From a checkpoint of a small audio frame classifier: 41.0 epochs.
Rows from block 10 of a small audio frame classifier, named by matrix and row number. Rows with one number belong to one neuron. Each number is 128 + 24 x the weight over its row's rms, rounded and kept within 0 to 255. All counts start at 0. After the name is the row's rms in percent of the matrix's.
After each neuron's rows are labels from the 100 clips, of 14976, where the neuron reaches its highest value: "peak on" is the class under the peak. Only what is clearly more common there than usual is listed. The data: synthesized solo parts of chorales (CocoChorales). In brackets: how many of the 100.
# fc1: MLP up (model.blocks.10.mlp.fc1.weight, 512x128), inputs 0-127
# fc2: MLP down (model.blocks.10.mlp.fc2.weight, 128x512, transposed), outputs 0-127

fc1.127 097 [150 143 134 127 135 142 129  74 120 117 112 102  71 145 153 100 122 118 141  66 134 116 122 181 139 110 129 125 121 116 137 148 106 123 115  90 108 147 121 117 120 134 141 141 149 132 134 179 124 141 128 167 139 139 108 137 129 140 146 127 124 128 110 198 129 149 106 153 167 151 120 113 134 158 152 106 114 149 123 149 109 131 109 118 153 110 126 168  88  90 137 164 109 136 144 118 119 159  89 158 105 123  88 116 154 138 168 151 131 122 159 116 159 125 158  72 107 101 116  80 121 122 125 193 100 133 105  96]
fc2.127 109 [163 132 110 141 128 163 140  83  85 102 119 146 110 113 131 140 140 114 143 121 129  84  90 183  95 126 148  92 134 124 102 118 132 139 123 120 114 130  93 134 137 181 121 116 120 113 112 156  62 124 164 136 103 171 120 115 163 162 128 170 130 110 121  94 106 139 115 154  93 115 130 107 114 144 122 155 118 141 126 124 117 111  83 145 159  95 159 107 126 143 145 158 105 188 129 110 132 136 151 120 157 104 122 117 137 137  83 152 114 146 151 111 150 124 106 129 113 161 180 149 130 131 110 179 122  80 122 123]
peak on: F5 (72); D5 (25)

fc1.232 103 [130 152 146 136 155 112 135 120 148 151 142 157 125 132 115 151 125 120 173 102 117  78  95 121  80 135 167 142 158 172 124 140 123 134 124 107 135 163 111 155 142 112 111 121 113 147 155 153 110 124 124 130 162 136 138 119 122 132 143 115 136 138 156 151 147 156 154 153 115 134 186 126 137 138 116 132 139 139 103 122  81 146  89  98 143 137 129 162 113 122 130 135 119 134 163  74 105 138  79  88 110  88  85 112 145 122 124 114 150 133 167 139 122 148 153  92 104 144  86  50  91 140  94 132  97 145 137  89]
fc2.232 090 [143 159 125 123 153 171 146 125  68 140 141 120 100 127 140 114 130 130 118  80 107 103  90 147 112 134 173 162 141 101 105 150 131  93 126 142 124 153 120  96 124 124 122 151  86 161 139 124 116  90 167 122  98 136 116 118 113 147 104 144 137 122 151  99 169 139 122 168 127 139 100 127  90 114 155 107 136 103 127 107  99 150 121  77 146 126 150 118 127 185 135 146 145 109 155 122 103 156 125 102 130  86 139 167 172 134 112 131 111 117  71  81 115 102 144 134 155 124 120 137 108 173  75 137 129 109 135 143]
peak on: F5 (100)

fc1.203 100 [139 157 121  98 129 168  97 111 117 139  88 115 158 137  89 177 166 123 122 120 155 136 156 134 110 152 148 117  83 160 110  90 110 135 152  66 138 107 135 145 147 133 129 113 118 144 128 121 182 110 143 133 122 183 154 138 115 128 187 140 102 138  94 143  90 148 134 126 122 101 139 134 174  98 162 140 152 114  76 103 171 156 141 117 111 152  96  96  83 147 112 149 130 137 138 120  99 146 151 132 121 127 140 155 123 110  78 167 147 106 130 135  91 126 130 127 122 136 121  88 137 139 122 121 147 146 137 118]
fc2.203 095 [132 149 113 144 107 157  69 117 108 121 136 122 107 117 134 136 145 149 141 157 112 116 157  99 122 107 183 165 120 124 141 118 132  89 122 118 120 143 139  89 126 146 147 147 105  98 111 134  78 109 155 168  85 149 125 113 116 149 112 137 169 123 138 127  70 149 164 158  97 130 166 153 120 113 106 146  86 157  99 144 123 114 183  81 137 155 128 101 117 140 176 134 108 140  83 153 131 123 158 140 120 106 144 173  93 138  93 139 117 139  95 138 131 104 115 150 156 149 123 123 125 147 155 124 114  95 149 103]
peak on: C4 (97)

fc1.90 100 [124 116 170  78 102 177 121  93 148 135 100 137 169 151 139 156 134  97 144 126 171 114 110 135 135  91  97 106 113 119 131 151 123 156 184  82 121 111 130 139 168 107 130  98 116 137 184 147 168 145 153 107 152 136 161  90  94 159 157 132  81 152  96 119 147 155 135 126 152 102 120 141 135 102 148 143 141  97  87 115 112 150 159 109 120 163 127 145 143 104 103 147 124 115 147 130 102 130 132 106 116 149 128 129 119 117 102 144 134  95 151 164 106 142 123 101 131 115 127 123  88 166 163 144 136 162 114 157]
fc2.90 082 [133 140 103 115 165 100  92  87 100 113 118 155 101 134  99 123  99  83 129  78 115 120 141 135 104 130 167 114 143 143 155 127 122 149 140 125 167 141 109 118 119 132 121 133 144  79 120 137  72 112 113 154 125 146 142 146 166 196 111 137 118  95  98 120 134 141  92 151 134  83 155 141 156 110  96 133 141 146 157 114 103 135 107 119 146 113 127 140 148 134 169 138 152 180 170 134 104 147 142 108 102  87  81 111 148 137 158  72 104 132 146 121 164 133 143 111 114 149 142 127 118 149  93 151 132 138 130 152]
peak on: C4 (68)

fc1.295 102 [127 137 150 140 141 131 108 173 142 179 153 122 108 168 142 112 135 140 132 102 106 117 113 125 115  82 107 121 135 112 127 131 142 121 132 159  90 163 120 140 112 130 148 120 149 128 158 128  95 144 109 121 158 135 101  93 105 137 133 129 129 153  99 106 155 157 178 124 123 116 172 149 181 121 122 152 133 112 102 123  69 134 155 129 106 157 143 134 122 116  84 101 125  78 146 109 152 146  93  90  65 125 121 193 135 145 151 121 149 134 145 137  92 155 121 126 127 114 105 108  82 176 133 141 103 108 133  97]
fc2.295 126 [110 159 116 114 148 100  96 155 121 153 135 124 136 132 131 120 125 106 110 112 113 158 131 121 122  87 148 143  93 104 118 122 112 128 138 119 109 132 106 111 137 124 114  86 126 125 125 145 112  66 138 182 144 169  64 154 141 100 117 116 122 125 143 114  99 139 136 121 173 160 175 118 171 140 142 124 134  98 128 129 141 100 107 136 133 124 148 126 131 161 146 110 147 157 141  80 151 190 146 119  86 138 110 103 183 160 129 168 121 137 118 135 146 119 137 137 156 100 113 115  69 141 175 162  91 145 105 117]
peak on: B4 (100)

fc1.168 096 [104 134 112 140 154 152  77 136 139 135 129 134 128 157  79 131 144  91 118 104 103 144 134 115  72 140 113 142 154 146 119 115 167 124 118 112 134 155  88 158 111 121  99 140 162 113 114 139 103 106 109 118 144 181 125 156 107 139 169 149 102 120  88 148 149 109 176 157 158 123 146 138 180 147 160 141 177 125 133 141 142 175 123 115 140 138 127 122  87 111  95 119 165 120 156  99  81 115 162 106 113 140 112 145 135 138 126 148 140 134 149 115 108 157 114  97 134 100 118 112 150 144 168 174  87 113 115 109]
fc2.168 107 [136 134 118 125 136 142  85 154 130 164 128 100 121 151  96 106 163 109  84 114 137 121 139  49  95 100 163 172 121 104 126 111 132 122 124 113  91 113 125 142 118 155 111 140 149 125  67 143 136  94 118 167 142 154  88 110 101 161 136 154 120 156 100 128 105  90 146 168  99 122 113 150 139 114 171 153 154 128  97 114 174 128 140 129 104 181 121 114 146 189 148  99 152 112 140 133 146 147 129  98 116 131 152 123 139 145 120 176 134 117 132 143 141 132 143 123 132 103 113 122 115 137 129 166 111 112 127  90]
peak on: B4 (94)

fc1.462 100 [114 123 116 133 135 129 101 135 146 188 118 121 141 137  89 112 123 135 123  88 137 150 121 112  86 134 128 122 169 161 137  95 158 124 152 145 108 114 108 137 121  76 104 100 138 158 176 112 134 153 128 116 119 127 153 106 128 114 123 143  65 122  88 115 158 140 111  86 130 136 124 140 165 129 117 137 151  59  89 109 106 119 130 138 115 135 153 168 123 146  86 141 160 116 122 126 138  98 133 125 104 156 116 151 152  73 126 149 178 126 149 156 152 143 148 128 109  65 128 101 137 167 152 121 137 125 158 108]
fc2.462 097 [113 128 104 110  95  79 107 160 124 161 141 142 116 155 112 110 141 141 124 134 130 133 130 102 127 135 134 152  71 160 109 135 120 174 143 156 161 106  78 161 173 107  76  87 125 123 117 125 142 114 120 132 116 135 107 124 161 134 124 113 113 133 151 123 115 139 111  88 159 163 165 112 194 139 141 160 130 122 143 123 153  82  75 148  92 152 118 144 174 138 124 132 123  81 159 132 124 136 145  93 119 122 136  89 169 131 129 169 121 104 128 128 148 120 124 131 135  92  97 151 109 129 170 110 114 158 130 133]
peak on: B4 (90)

fc1.214 093 [111 135 134 116 115 138 121 162 152 157 136 109 115 146 108 124 151 122 114  80 150 130 136 135 130 103 111 124 136 136 147 107 150 131 108 145 121 114 121 113 142 132 143 152 148 165 146 118 128 135 128 100 136  99 128  99 126 108 128 113  87 140 118 106 150 113 145 124 170 144 172 148 182 119 137 116 135 114  93 138  85 120 172 107 108 162 105 152 126 133 120  94 129  31 112 103 109 137 107 126  99 129 130 173 152 125 146 154 178 114 136 131 123 133 176 119 144  82  90  85  84 185 128 117  84  99 125 120]
fc2.214 096 [137 133 121 115 113 100  95 166 150 129  98 130 107 152 151 114 133 119 102 102 100 153 153 131 132  85 133 115  90 131 135 116 136 122 134 138 134 121 112 102 112 135 132 107 121 135 116 108 120  71 154 189 157 127  64 159 162 142 123 134 126 121 151  77 135 134 144 130 184 154 153 124 143 148 139 149 112 108 113 139 144 144 118  87 146 153 140 149 100 134 155  83 147  94 124 105 138 140 124 145  79 134 131 133 174 151 156 162  78 107 115 128 178 100 120  96 150 117 112  90  92 146 176 125 112 109 108 133]
peak on: B4 (96)

fc1.0 101 [116 108 165  87 125 134  99 129 142 123  83 137 160 127 148 181 156  93 158 111 147  84 129 148 128 112 138 122  97 149 131 132 139 171 179  74 141 129 139 113 169 109 142  78 148 139 162 121 170 128 146 138 170 152 150 100  86 113 157 128 132 141 117 140 137 129 151 147 142  92 132 146 133 102 138 143 108 123 100 109  95 136 139 119 111 158 115 140 156 110  93 125 157 149 130 115  94 129 141 101  85 159 137 121 117 134 117 128 140  87 146 183 116 129 123 101 112 124 110  93  95 162 168 118 129 163  96 125]
fc2.0 077 [147 152 118 136 138 125 131 104 108 140 144 156 102 145 113  95 129  83 131 102 127 100 129 110 116 135 145 112 152 134 119 133 177 132 107 174 131  86  82 134  97 138 119 131 133  84  91 133 135 109 135 128  99 144 149 139 122 191 108 181 101 132 103  93 144 104  98 112 120  80 124 121 140 110 119 132 159 102 130 121 113 109 111 156 107 166 117 167 133 148 162 159 130 120 114 111 132 142 123  88 121  58 108 101 143 128 159 107 158 130 146 108 160 134 180 134 118 110 166 124  97 140 115 159 144 164 162 151]
peak on: C4 (52); F#3 (41)

fc1.484 096 [114 108 151 135 141 122  89 147 138 159 121 116  58 132 104 124 137 115 140  69 109 132 158 124 107 118 117 115 147 133  98 121 130 161 120 147 119  99 121 179 147 131 110 116  99 142 171 114 150 105 138 167 165 131 104  84 123 120 123 179 122 123  96 111 149 116 164 146 127 123 151 112 141 103 152 133 170 112 127 111 143 171 131 108  88 149 116 159 107 121  92 111 143 102 162 115 132 112 133  82  98 152 130 165  91 118 123 145 143  92 155 182 154 125 165  86 113 111 143 118 136 173 143 130 111 103 117 129]
fc2.484 106 [127 148 143 129 127 122  95 149  92 148 127 129 107 156 120 132  94  79 126 116 131 129 123 133 147 152 138 153 140  71 130 119 130 150 133 138 134 121 125 133 154 105 124 117 154 116 109 158 128 145  92 146 140 156 132 108 159 151 142 141 100 175 116 154 161 141 133 117 117 125 120 116 125 131 196 112 162  74 184 114 156  59  87 192  56 143 132 166 124 165 106 116 147 109 149 142 116 118 134 129 101 106 123  94 114 124 122 107 143 124 131 115 110 142 107 169 150  96 136 132 142 109 102 118 112 108 150 116]
peak on: B4 (100)

fc1.170 097 [143 136 147 118 147 151 136 128 120 159 117 132 115 125 140 145 116  76 149  72 134 146 100 157 126 122 190 118 113 112 152 133 108 140 153 112 165 158 153 136 145 152  78 119 145 133 144 124 146 144 127 109 151 152 117 114  87 164 153 134 139 180 103 107 119 103 100 103 129  77 101 143 144 108 183 131 125  73 104 149 113 147  91 145 134 155 137 119 129 114  98 129 112 125 135 110 127 151 117 150 129 124 124 147 130 126 116 136  98 115 133 146 117 102 151 133 157 131 125  88  75 165  89 147 109 165 109 198]
fc2.170 099 [148 158 102 156 107 136  92 126 106 111 162 139 125  92 127 133 162 125 129  77  86 112  92 150  96 176 111 131 158 153 119  88 119  97 119 124 163 149 156 134 134 116  89 150 117 119 121 168  63 103 173 136 112 174 153 145 151 124 108 114 139 115 131 116 101 119 126 137 118 117 155 109 149 142 126 106 122 137 134 152 139 149  87 128 174 133 123  89 129 107 161 137 119 196 128 109 156 119 116 122 111 122 137 129 169 138 102  86 138 129 122 154 138 131 124 144 169 154 168 121 120 162 136 128 154 137 105  85]
peak on: C4 (100)

fc1.64 095 [125 114 120 134 170 134  90 150 172 160 111 118 120 142 131 106 149 144 109 101 108 112 112 146  82 129 129 135 182 157  95 109 157 142 100 133 139 163  59 154 102  98 101 100 187 115 131 125  84 140 116 114 126 132 153 125 112 157 147 154  93 127  79 130 159 150 166 157 147 109 148 132 176 142  97 159 160 123 106 157 102 137 120 121 158 130 119 130  87 107 107 119 160 119 140 113  92 121 136 107  97 159 112 149 139 119 168 133 144 163 136 141 115 148 127 126 110  81 130 110 118 136 154 153 116 115 123 124]
fc2.64 090 [128 136 138 103 134 113  93 147 107 176 133 116 122 158 108 112 138 120 100  92 158 135 108  97 126  95 156 156  78  74 143 105 122 126 132 107 129  97 128 126 134 154 132 142 137 133  95 133 154 128 150 181 111 145  79 128 143 146 148 113 116 121  96 100 135 126 120 134 120 135 120 132 148 135 140 149 113 125 130 115 128  92 131 145 128 154 138 136 171 171 144 116 137  88 133 119 115 146 122  97 127 113 149  63 208 152 158 162 126  82 140  96 136  88 117 163 129 112  94 146  85 122 151 150  90 151 109 152]
peak on: B4 (99)