Weights of a small audio frame classifier.
Training: batches of 128, held-out accuracy 100%.
Data: 39062 training examples, 41.0 epochs.
Rows from block 7 of a small audio frame classifier, named by matrix and row number. Rows with one number belong to one neuron. Each number is 128 + 24 x the weight over its row's rms, rounded and kept within 0 to 255. All counts start at 0.
After each neuron's rows are labels from the 100 clips, of 14976, where the neuron reaches its highest value: "lies over" is the class under the peak. Only what is clearly more common there than usual is listed. The data: synthesized solo parts of chorales (CocoChorales). In brackets: how many of the 100, against the usual share in percent.
# fc1: MLP up (model.blocks.7.mlp.fc1.weight, 512x128), inputs 0-127
# fc2: MLP down (model.blocks.7.mlp.fc2.weight, 128x512, transposed), outputs 0-127

fc1.254 [119 116 161  76 121 106 140 104 165 128 102 121 137 147 128 165 122 119 155 107 162  85 143 126 129 117 125  99 123 153 153 101 165 177 149 111 114 110 131 115 122  90 135 120 162 132 140 141 171 155  95 125 170 122 151  58  96 169 142 158  77 155 101 151 157 118 112 137 131 141 151 150 151 136 120 157 132 113 123 118 110 100 152 134 109 158 104 140 133 103 121 119 138 126 152 106 117 110  75 123  77 119  84 121 127  96 137 130 147 113 176 124 122 119 156 109  98 104  97 100 134 176 127 125 121 146 140 146]
fc2.254 [134 136 101 138 103 142 127 148  99 120 136 119 150  90 140  72 116 154  80 149 108 145 114 121 105 119 125 153 126 124 125 141 130 127  96 119  99 129 139  98  90 131 110 168  96 135 112 133  98  82 184 126  87 127 117 165 146  80 114 121 155 156 124 145  95 111 153 123 129 122 107  96 129 135 125  86 111 182 121 158 159 130 121 110 138  89 162 126 111 150 163 101 136 158 136 122 144 149 134 126 173 136 182 141 163 167 109 172 118 158  94 131 112 140 104 130 146 137 169 162  99  93 118 134 135 129 149 125]
lies over: E4 (39 vs 3); F5 (34 vs 2.7)

fc1.413 [136  87 123  79 146 121 133 112 140 121  97 142 137 124 148 153 118  63 116 140 136  96 106 113 108 133 142 154 148 158 144 145 160 164 141 126 141 117  97 121 131 106 121 116 140  91 127 157 148 170 109 105 160 126 146 124 134 183 164 135 117 154 117 101 156 132 166 144 123 133 173 146 151  99 138 200 155 118 137 139 122 136 125 136 153 173  89 101 163 116  88 112 137  85 132 113  91 112 146 137  96 118 105 142 155 150 113  84  97 105 142  97  90 120 100 150  97 119 101 101 107 153 127 125 116 136 131 122]
fc2.413 [116 138 107 151  95 149 115 136 152 144  95 102 127 121 119 100 132 214 193 124 135 143 132 146 108 162 126 143 133 129 132 104 101  97 148 131 137 153 101  72 177  95 126 133 163 164  96 114 123 151 182 187 100 151 128 138 114 116 142 152 124 132 131 114 133 148  87 116 140 103 142 156 110 142 147 121  93 123 120  73 108 138 128 126 110 114 131 108  84 127 111 144 123 165 105 114 146 133 119 125 119 123 117 104  95  90 147 136 156 162 103 125 143 150 131 144 131  88 111 115 162 115 138 108 130 114 105  90]
lies over: E4 (44 vs 3); D#3 (43 vs 0.8)

fc1.427 [147 101 153  71 111 158 131 102 107 118 132 157 125 124 131 150 111  99 141 142 123 123 154 122 110  98  96 146 152 153 167 166 141 146 113  90 108  96 145 124 108  74 127 130 103 107 110 163 129 174 127  97 156 127 130 112 157 140 151 149 121 147 142 155 149 128 151 137 143 150 135 166 128 123 104 118 126 115  94 123  80 189 141 122 135 165 134 159 151 145 168 129 111 132 127  71 114 141 127 106  98  90 102 130 143 107 125 129 132  71 133 112 149 149 118  89 108 112  96 102  91 161 113 121 123 175 141 101]
fc2.427 [119 150 146 147 148 117  79 119  84 137 185 125 146 120 123 104 116 122 122 155  92 149 127 143 107 160 103 109 139 127 131 137 102 125 164 137 112 111 130 153 152 106 101 124  83 141 131 128 126 116 184 119 136  98 140 129 163 134 135 122 113  62 172 138  71 137 106 109 148  94 140 101 145  90 155 131 163 120 162 156 151 152 110 123 168 132 131 118 168 188  99 150 123 102 122 110 129 115  97 131 131 128 147 108 113 132 125 121 166  83 146 116 195 159 134 116 141 136 109 107 137 114  95 120 132 116 113 112]
lies over: A#3 (100 vs 3.1)

fc1.299 [123 119 129 121 104 116  94 112 187 106 131 130 141 120 101 123 125 104 145 120 124 107  88 158 150 136  76 130 137 133 139 141 167 165 130 129 149 103 118 120 139 122 115 116 142 111 141 161 127 153 143  91 127 172 153 125 159 161 130 127  99 174 116 110 154 147 136 132 141  87 144 151  90  67 124 175 149  74 103 112  99 130 119 158 146 145 123 111 169 127  99 102 128 116 126 147  83 106 122 111 137 132 124 108 145 152  82 100  91 119 163 143 105 142 108 134  80 102 111 106 118 165 175 158 122 154 144 136]
fc2.299 [137 120 138 127 100 126 126 113  91 113 162  99  88 150 128 150 122 111 156 146 148 130 150 144 108 149 168 149 112 141 129 153 119 108 105 142 172 104 136 109 160 158 158 140 112 116 108 113 124 149  93 137 141  78 132  99 108 182 154 132 159  95 106 147 112 118 130 131 131 126 115 172 112 139 121 109 100 157 127 168 109 134 172 115  97 168 121 141 108  95 133 162 136  78 122 119 141  78 147 121 118 128 148 131  96 125 134 147 171 141  33 113 146 150 150 106 147 136 135 112 118 111 151  82 115 123 144 128]
lies over: A#4 (62 vs 4); D#3 (25 vs 0.8)

fc1.271 [141 122 142  97 125 129 155 143 133 125 121 108 118 107 148 156 137 127 124 139  89 144 166 130 121 108  72 156 137 119 169 104 132 134 115  92 104  88 108 106 118 136 155 127 136 134 145 103 126 137 173 103 164 112 151 100 145 136 158 151 110 136 144 122 146 139 162 126 170 177 151 136 147  81 165 150 148 121  93 111 136 151 162 104 126 140 116 116 111 133 118 108 123  94 145  74 112 148  99 127 129  85 107 167 120 126 112 110 137  51 151  98 113 117  99 147 117 110  54 102 156 157 122 119 118 132 116 108]
fc2.271 [138 130 167 136 168  93 166  84 117  95 113 123 144 127 152 159 147 122 152 134 145 112 149 160 125 148  91 120 123 158 147 122 112 127 160  95 121 110 117 130 129 124 122 113 126  87 128 117 144 167 133 131 167 106 133 117 116 155 181 158 140  85 169 145  92 150 164 117 123 127 134 137 124  87 124 139 134 115 101 135 103 166 127 131 137 148  76 133 129 139 113 162 119 109  65 124  90 100 124 138 121 103  69 133 113 112 165 136 147 107 155 121 171 121 140  84 116 126  69  80 152 146 143 132 129 128 123 107]
lies over: A#3 (65 vs 3.1)

fc1.305 [127  89 109 139  99 112 159 101 160 142  93 122  88 134 133 121  92 132 124 135 125 110 161 124 135  91  82 116 151 177 166 124 163 165 156 116  74 124 147  84 105 119 128 130 171 141 148 144 105 193 108 129 173  92 171 123 122 138 130 143  93 138 102 118 191 119 176 157 110 141 131 144 122 135 128 147 125 135 130 131  98 131 155 124  87 115 129 166 142  85 103 114 133 124 127 149 134  94 115 172 107 147 102 136 134  94 117 139 126 139 130 127 134 128 124 121  85 137 143 132 146 148 128 107 154 118 169 119]
fc2.305 [118 166 101  97  77 109 104 149 121 144 118 148 159 108 102 163 138 161 114 171 151 144 153 128 149 133 184 106  80 137 100 112 147 125 134 133 155 109  86 113 157 160  98 114  99 110 110 107 169 100 121 155  72 132  94 131 106 109 126 125 142 112 130  82  72 122  76  92 128 116 133 117 150 117 120 172 109 147 113 139 125 109 111 148 147 168 121 153 141 145 153 105 107 142 124 145 135 145 132 110 154 154 132 106 161 164 150 141 124 122 135 120 127  85 131 131 158 126 117 169 113 114 124 151 131 163  92 123]
lies over: A#4 (100 vs 4)

fc1.461 [149 108 132  88 116 130 144 109 118 121 102 164 115 105  80 138 131 125 125 145 114 147 159 115 108 148  90 155 130 151 179 151 145 156 110  99 137 112 105 114 125 127  92 152 125 131 101 159 126 177 172 116 167 140 154 124 139 168 185 123 114 142 137 126 154 115 131 147 152 151 154 144 148  67 163 154 166 132  85 119 145 184 137 126 149 161 109 123 134 133 142 136 111 100 127  71 118 131 144 119 113  96  94 127 127 113 111 118 143  60 136 106 132 153 102 110 117 120  93  94 106 142 110 112 125 140 128 113]
fc2.461 [120 141 142 159 133 142 110 105 133 105 144 142 136 113 120  97 136 147 147 195  99 134 148 109  55 151 112 119 166 120 143 114 105 107 111 113  92 102 128 119 138  66 124 134 105 123 115 142 101 118 167 111 137  95 124 137 148  96 156 149 145 111 166 183  94 144 133 122 129 108 107 107 142 125 164 136 108 101 128 136 148 143 110 132 158 124 141  75 172 169 115 144 130 145 132 127 110 128 131 135 123 146 117  96 110 122 124 129 181 107 122 100 145 189 124 117 163 137 112 111 183  93 122 128 113 131  96  92]
lies over: A#3 (100 vs 3.1)

fc1.104 [143 153 120 142 142 164 152 105 132  96 119 167 122 160 140 132 150  95 141 114 112 130 123 117  60 134 145 128 121 151 175 119 136 135 130 111 153 140  89 171 122 112  87 139 134 139  78 107 132 127 120  95 131 152 112 148  81 153 138 177 146 166 110 146 126 114 169 152 105 144 103 122 135 131  98 132 114 114 133 128 142 167 132  85 121 142 131  97  84 116 142 173 104 138 147  99 124 147 129 107 154  68 118 125 123 148 126 166 124 103 143  96 116 126 105 130 132  90 141 120 132 177  68 154  91 152 120 129]
fc2.104 [152 147 100 142 127 115 123  83 166 110 150 130 115 108  97 125 173 143 148 152 129 147 144  95 112 106 146 137 158  86 163 111 134  70 126 122 123 135 121 118 119 100 155 142 144 127  80 162 109 123  81 126 134 143  97 119 101 111 109 127 154 146 167 173 106 113 116 131 113 146 114  82 109 140 139 146 109 111  87 112 167 103 127 153 128 115 110  48  91 133 123 137 125 147  98 155 140 115 147 166 111 137 102  93 138 186 120 133 149 138 123 105 101 166  98 143 143 131 120 131 165 129 131 157 105 104 121 134]
lies over: E4 (98 vs 3)

fc1.500 [113 103 122 144 159 133 118 144 147 155 120  93 137 155 123 130 125 114 153  93 136  71 114 115 108 139 136 150 150 153 142 125 142 131 123  87  97 170 109 148 130  87 105 133 144 158 144 142 110 142 102 117 137 122 111  98 109 151 166 159 111 164  83 136 158 116 162 200 102 152 146 163 163 164 137 143 133 120 115 123  97 176 129 118 132 127  98  97 121 113 103 117 143 119 157 142 132 115 105 128  97 131 105 134 123 117 128 165 119 131 148 126  94 158 131 121  98  77 114 123 172 167 138 167  87 139 124  73]
fc2.500 [154 134 107  83 115 128 137 131 143 197 143 122 107 142 172 143 142 116 106 104 162 121 117  95 134 118 188 182 119 113 115 116 129  91 154 119 124 119 117 131 128 147 112  85 139 148 131 178 152 141 106 130 141 126  84  96 117  89 142 116 114 149 109 123 136 124 124 140 126 177 123 141 109 158 115 171 148  95 121 140 128  86 111 137 154 160 127 120 137 139 129 152 148  81 144 114 140 128 128 146  92 146 132  96 192 125 156 127 106 132 114 130  94  78 153 158 131  82  93 138 115 173 138 151 128 119 125 118]
lies over: A#4 (99 vs 4)

fc1.97 [100  92 147  86 139 118 114 114 133 169  90 138 128 143 112 119 119 134 135 129 140 101 110 176 127 112 120 127 146 162 137  88 160 159 149 129 133 126  85  97 115 132 114  95 136 145 132 147 119 177 160 105 123 120 144 120 146 176 161 146  87 152  91 106 159 124 155 154 128 106 134 132 113 119 114 186 163 104 137 109 124 124 115 168 163 154 136 161 115 104  95 129 161  79 117 125  99 111 144 131 119 150 104  95 148 116 133 154 133 124 162 128 113 139 114 126  51  81  94 131 119 161 136 159 108 132 136 139]
fc2.97 [153 117 111  95 114 118  80 112 104 102 118 112  98 132 100 134 119 118 143  97 148  94 125 121 114 186 151 132 116 150 129  99 149 118 121 145 158  97 120 137 202 160 117 132 162 145 129 126 128 161 125  95 157  97 116 131 113 119 137  98 162 144 107 101  70 127 117 106 124 106 143 148 154  83 107 118  95 108 120 140 141 152 141 157 113 141 128 130 131  96 163 155 131 143 107 115 122  63 117 144 120 112 143 108 115 124 149 155 122 104 107 117 130 144 157 198 134 169 105 119 162 128 176  93 109 120 129 125]
lies over: A#4 (97 vs 4)

fc1.432 [107 138 168 101 139 135 117  87 171 124 131 181 133 141 133 159 170  97 152 132 125  99 121 104 129 103 104 111 112 131 140 123 150 179 125  86 109 136 112 118 128 111 108 127 133  96 130 162 170 138 142 117 125 153 117  95 130 168 178 152 109 152 108 129 148  96 138 177 129 123 134 154 147 118 127 173 177 120 133  94 125 120 143 122 133 174 113  82 118 111 136 137 141 110 162 107  81 136 128  75  90 119 122 158 105 146  98 126 139  89 167 136 117 140 129  83  95 120  98 111 133 146 107 133 108 160 116 124]
fc2.432 [160 134 119 100 105 159 133 101  73 112 147 108 132 107 143  95 142 147  82 180 139 155 124  96 103 121 124 128 135 121 119 161  91 117 132 121 101 130  92 137 126 135 128 162 132 150 123 133 137 102 148  96  97 148 102 126 137 115 118 116 139 108  89 132 130 125  72 126  99 106 126  89 105 120 135 104 172  99 134  93 164 146 158 133  95 107 146 102 106 139 145 162 117 186 145 141 127 140 157 137 155 131 189 135 136 162 108 159 135 154 134 124  92 134 102 148 128 122 184 188 141 102 103 136 127 115 121 134]
lies over: E4 (100 vs 3)

fc1.351 [109 121 149  94 111 109 142 103 174 113  61 138 129 142 101 153 119 119 150 118 124  94 139 113 154 124  91 108 113 149 123 127 151 195 135 136 141 121 104 134 160 144  76 127 154  98 110 124 177 132 111 144 154 114 105 115 105 185 128 163 133 139 102 112 147 112 143 170 169  98 136 138 110 137 121 132 127 129 155 126 173 137 119 135  83 166  97 147 128 117 166 151 145 141 157 121 145 122 140 112  98 118 113 124 117 150 113  90 109  95 148 134 136 130 143  73 104  76 113 142 164 145 128 151  93 131 113 142]
fc2.351 [145 170 124 130 121 120  77 124 101 148 139 141 125 162 165 107 133 147 157 104 121 109  96 173 129 135 129 138  92 117 128 138  84 114 156 137 118 155 129 160 132 121 123 113 107 166 135 105 126 140 124  99  99 139 121 143 116 102 137 141 140 135 146 196 124 157 118  69 127 124 138 118 101 100 136 134 114 115 160 121 138  82 133 156 141 130 152 109 135  96  81 108  55  96 108 140 144 169 125 168 152 107 179 156 151 134  93  99 124 115  95 145 119 144 105 101 152 113 160 127 113 126 149 144 157  88 118 122]
lies over: E4 (98 vs 3)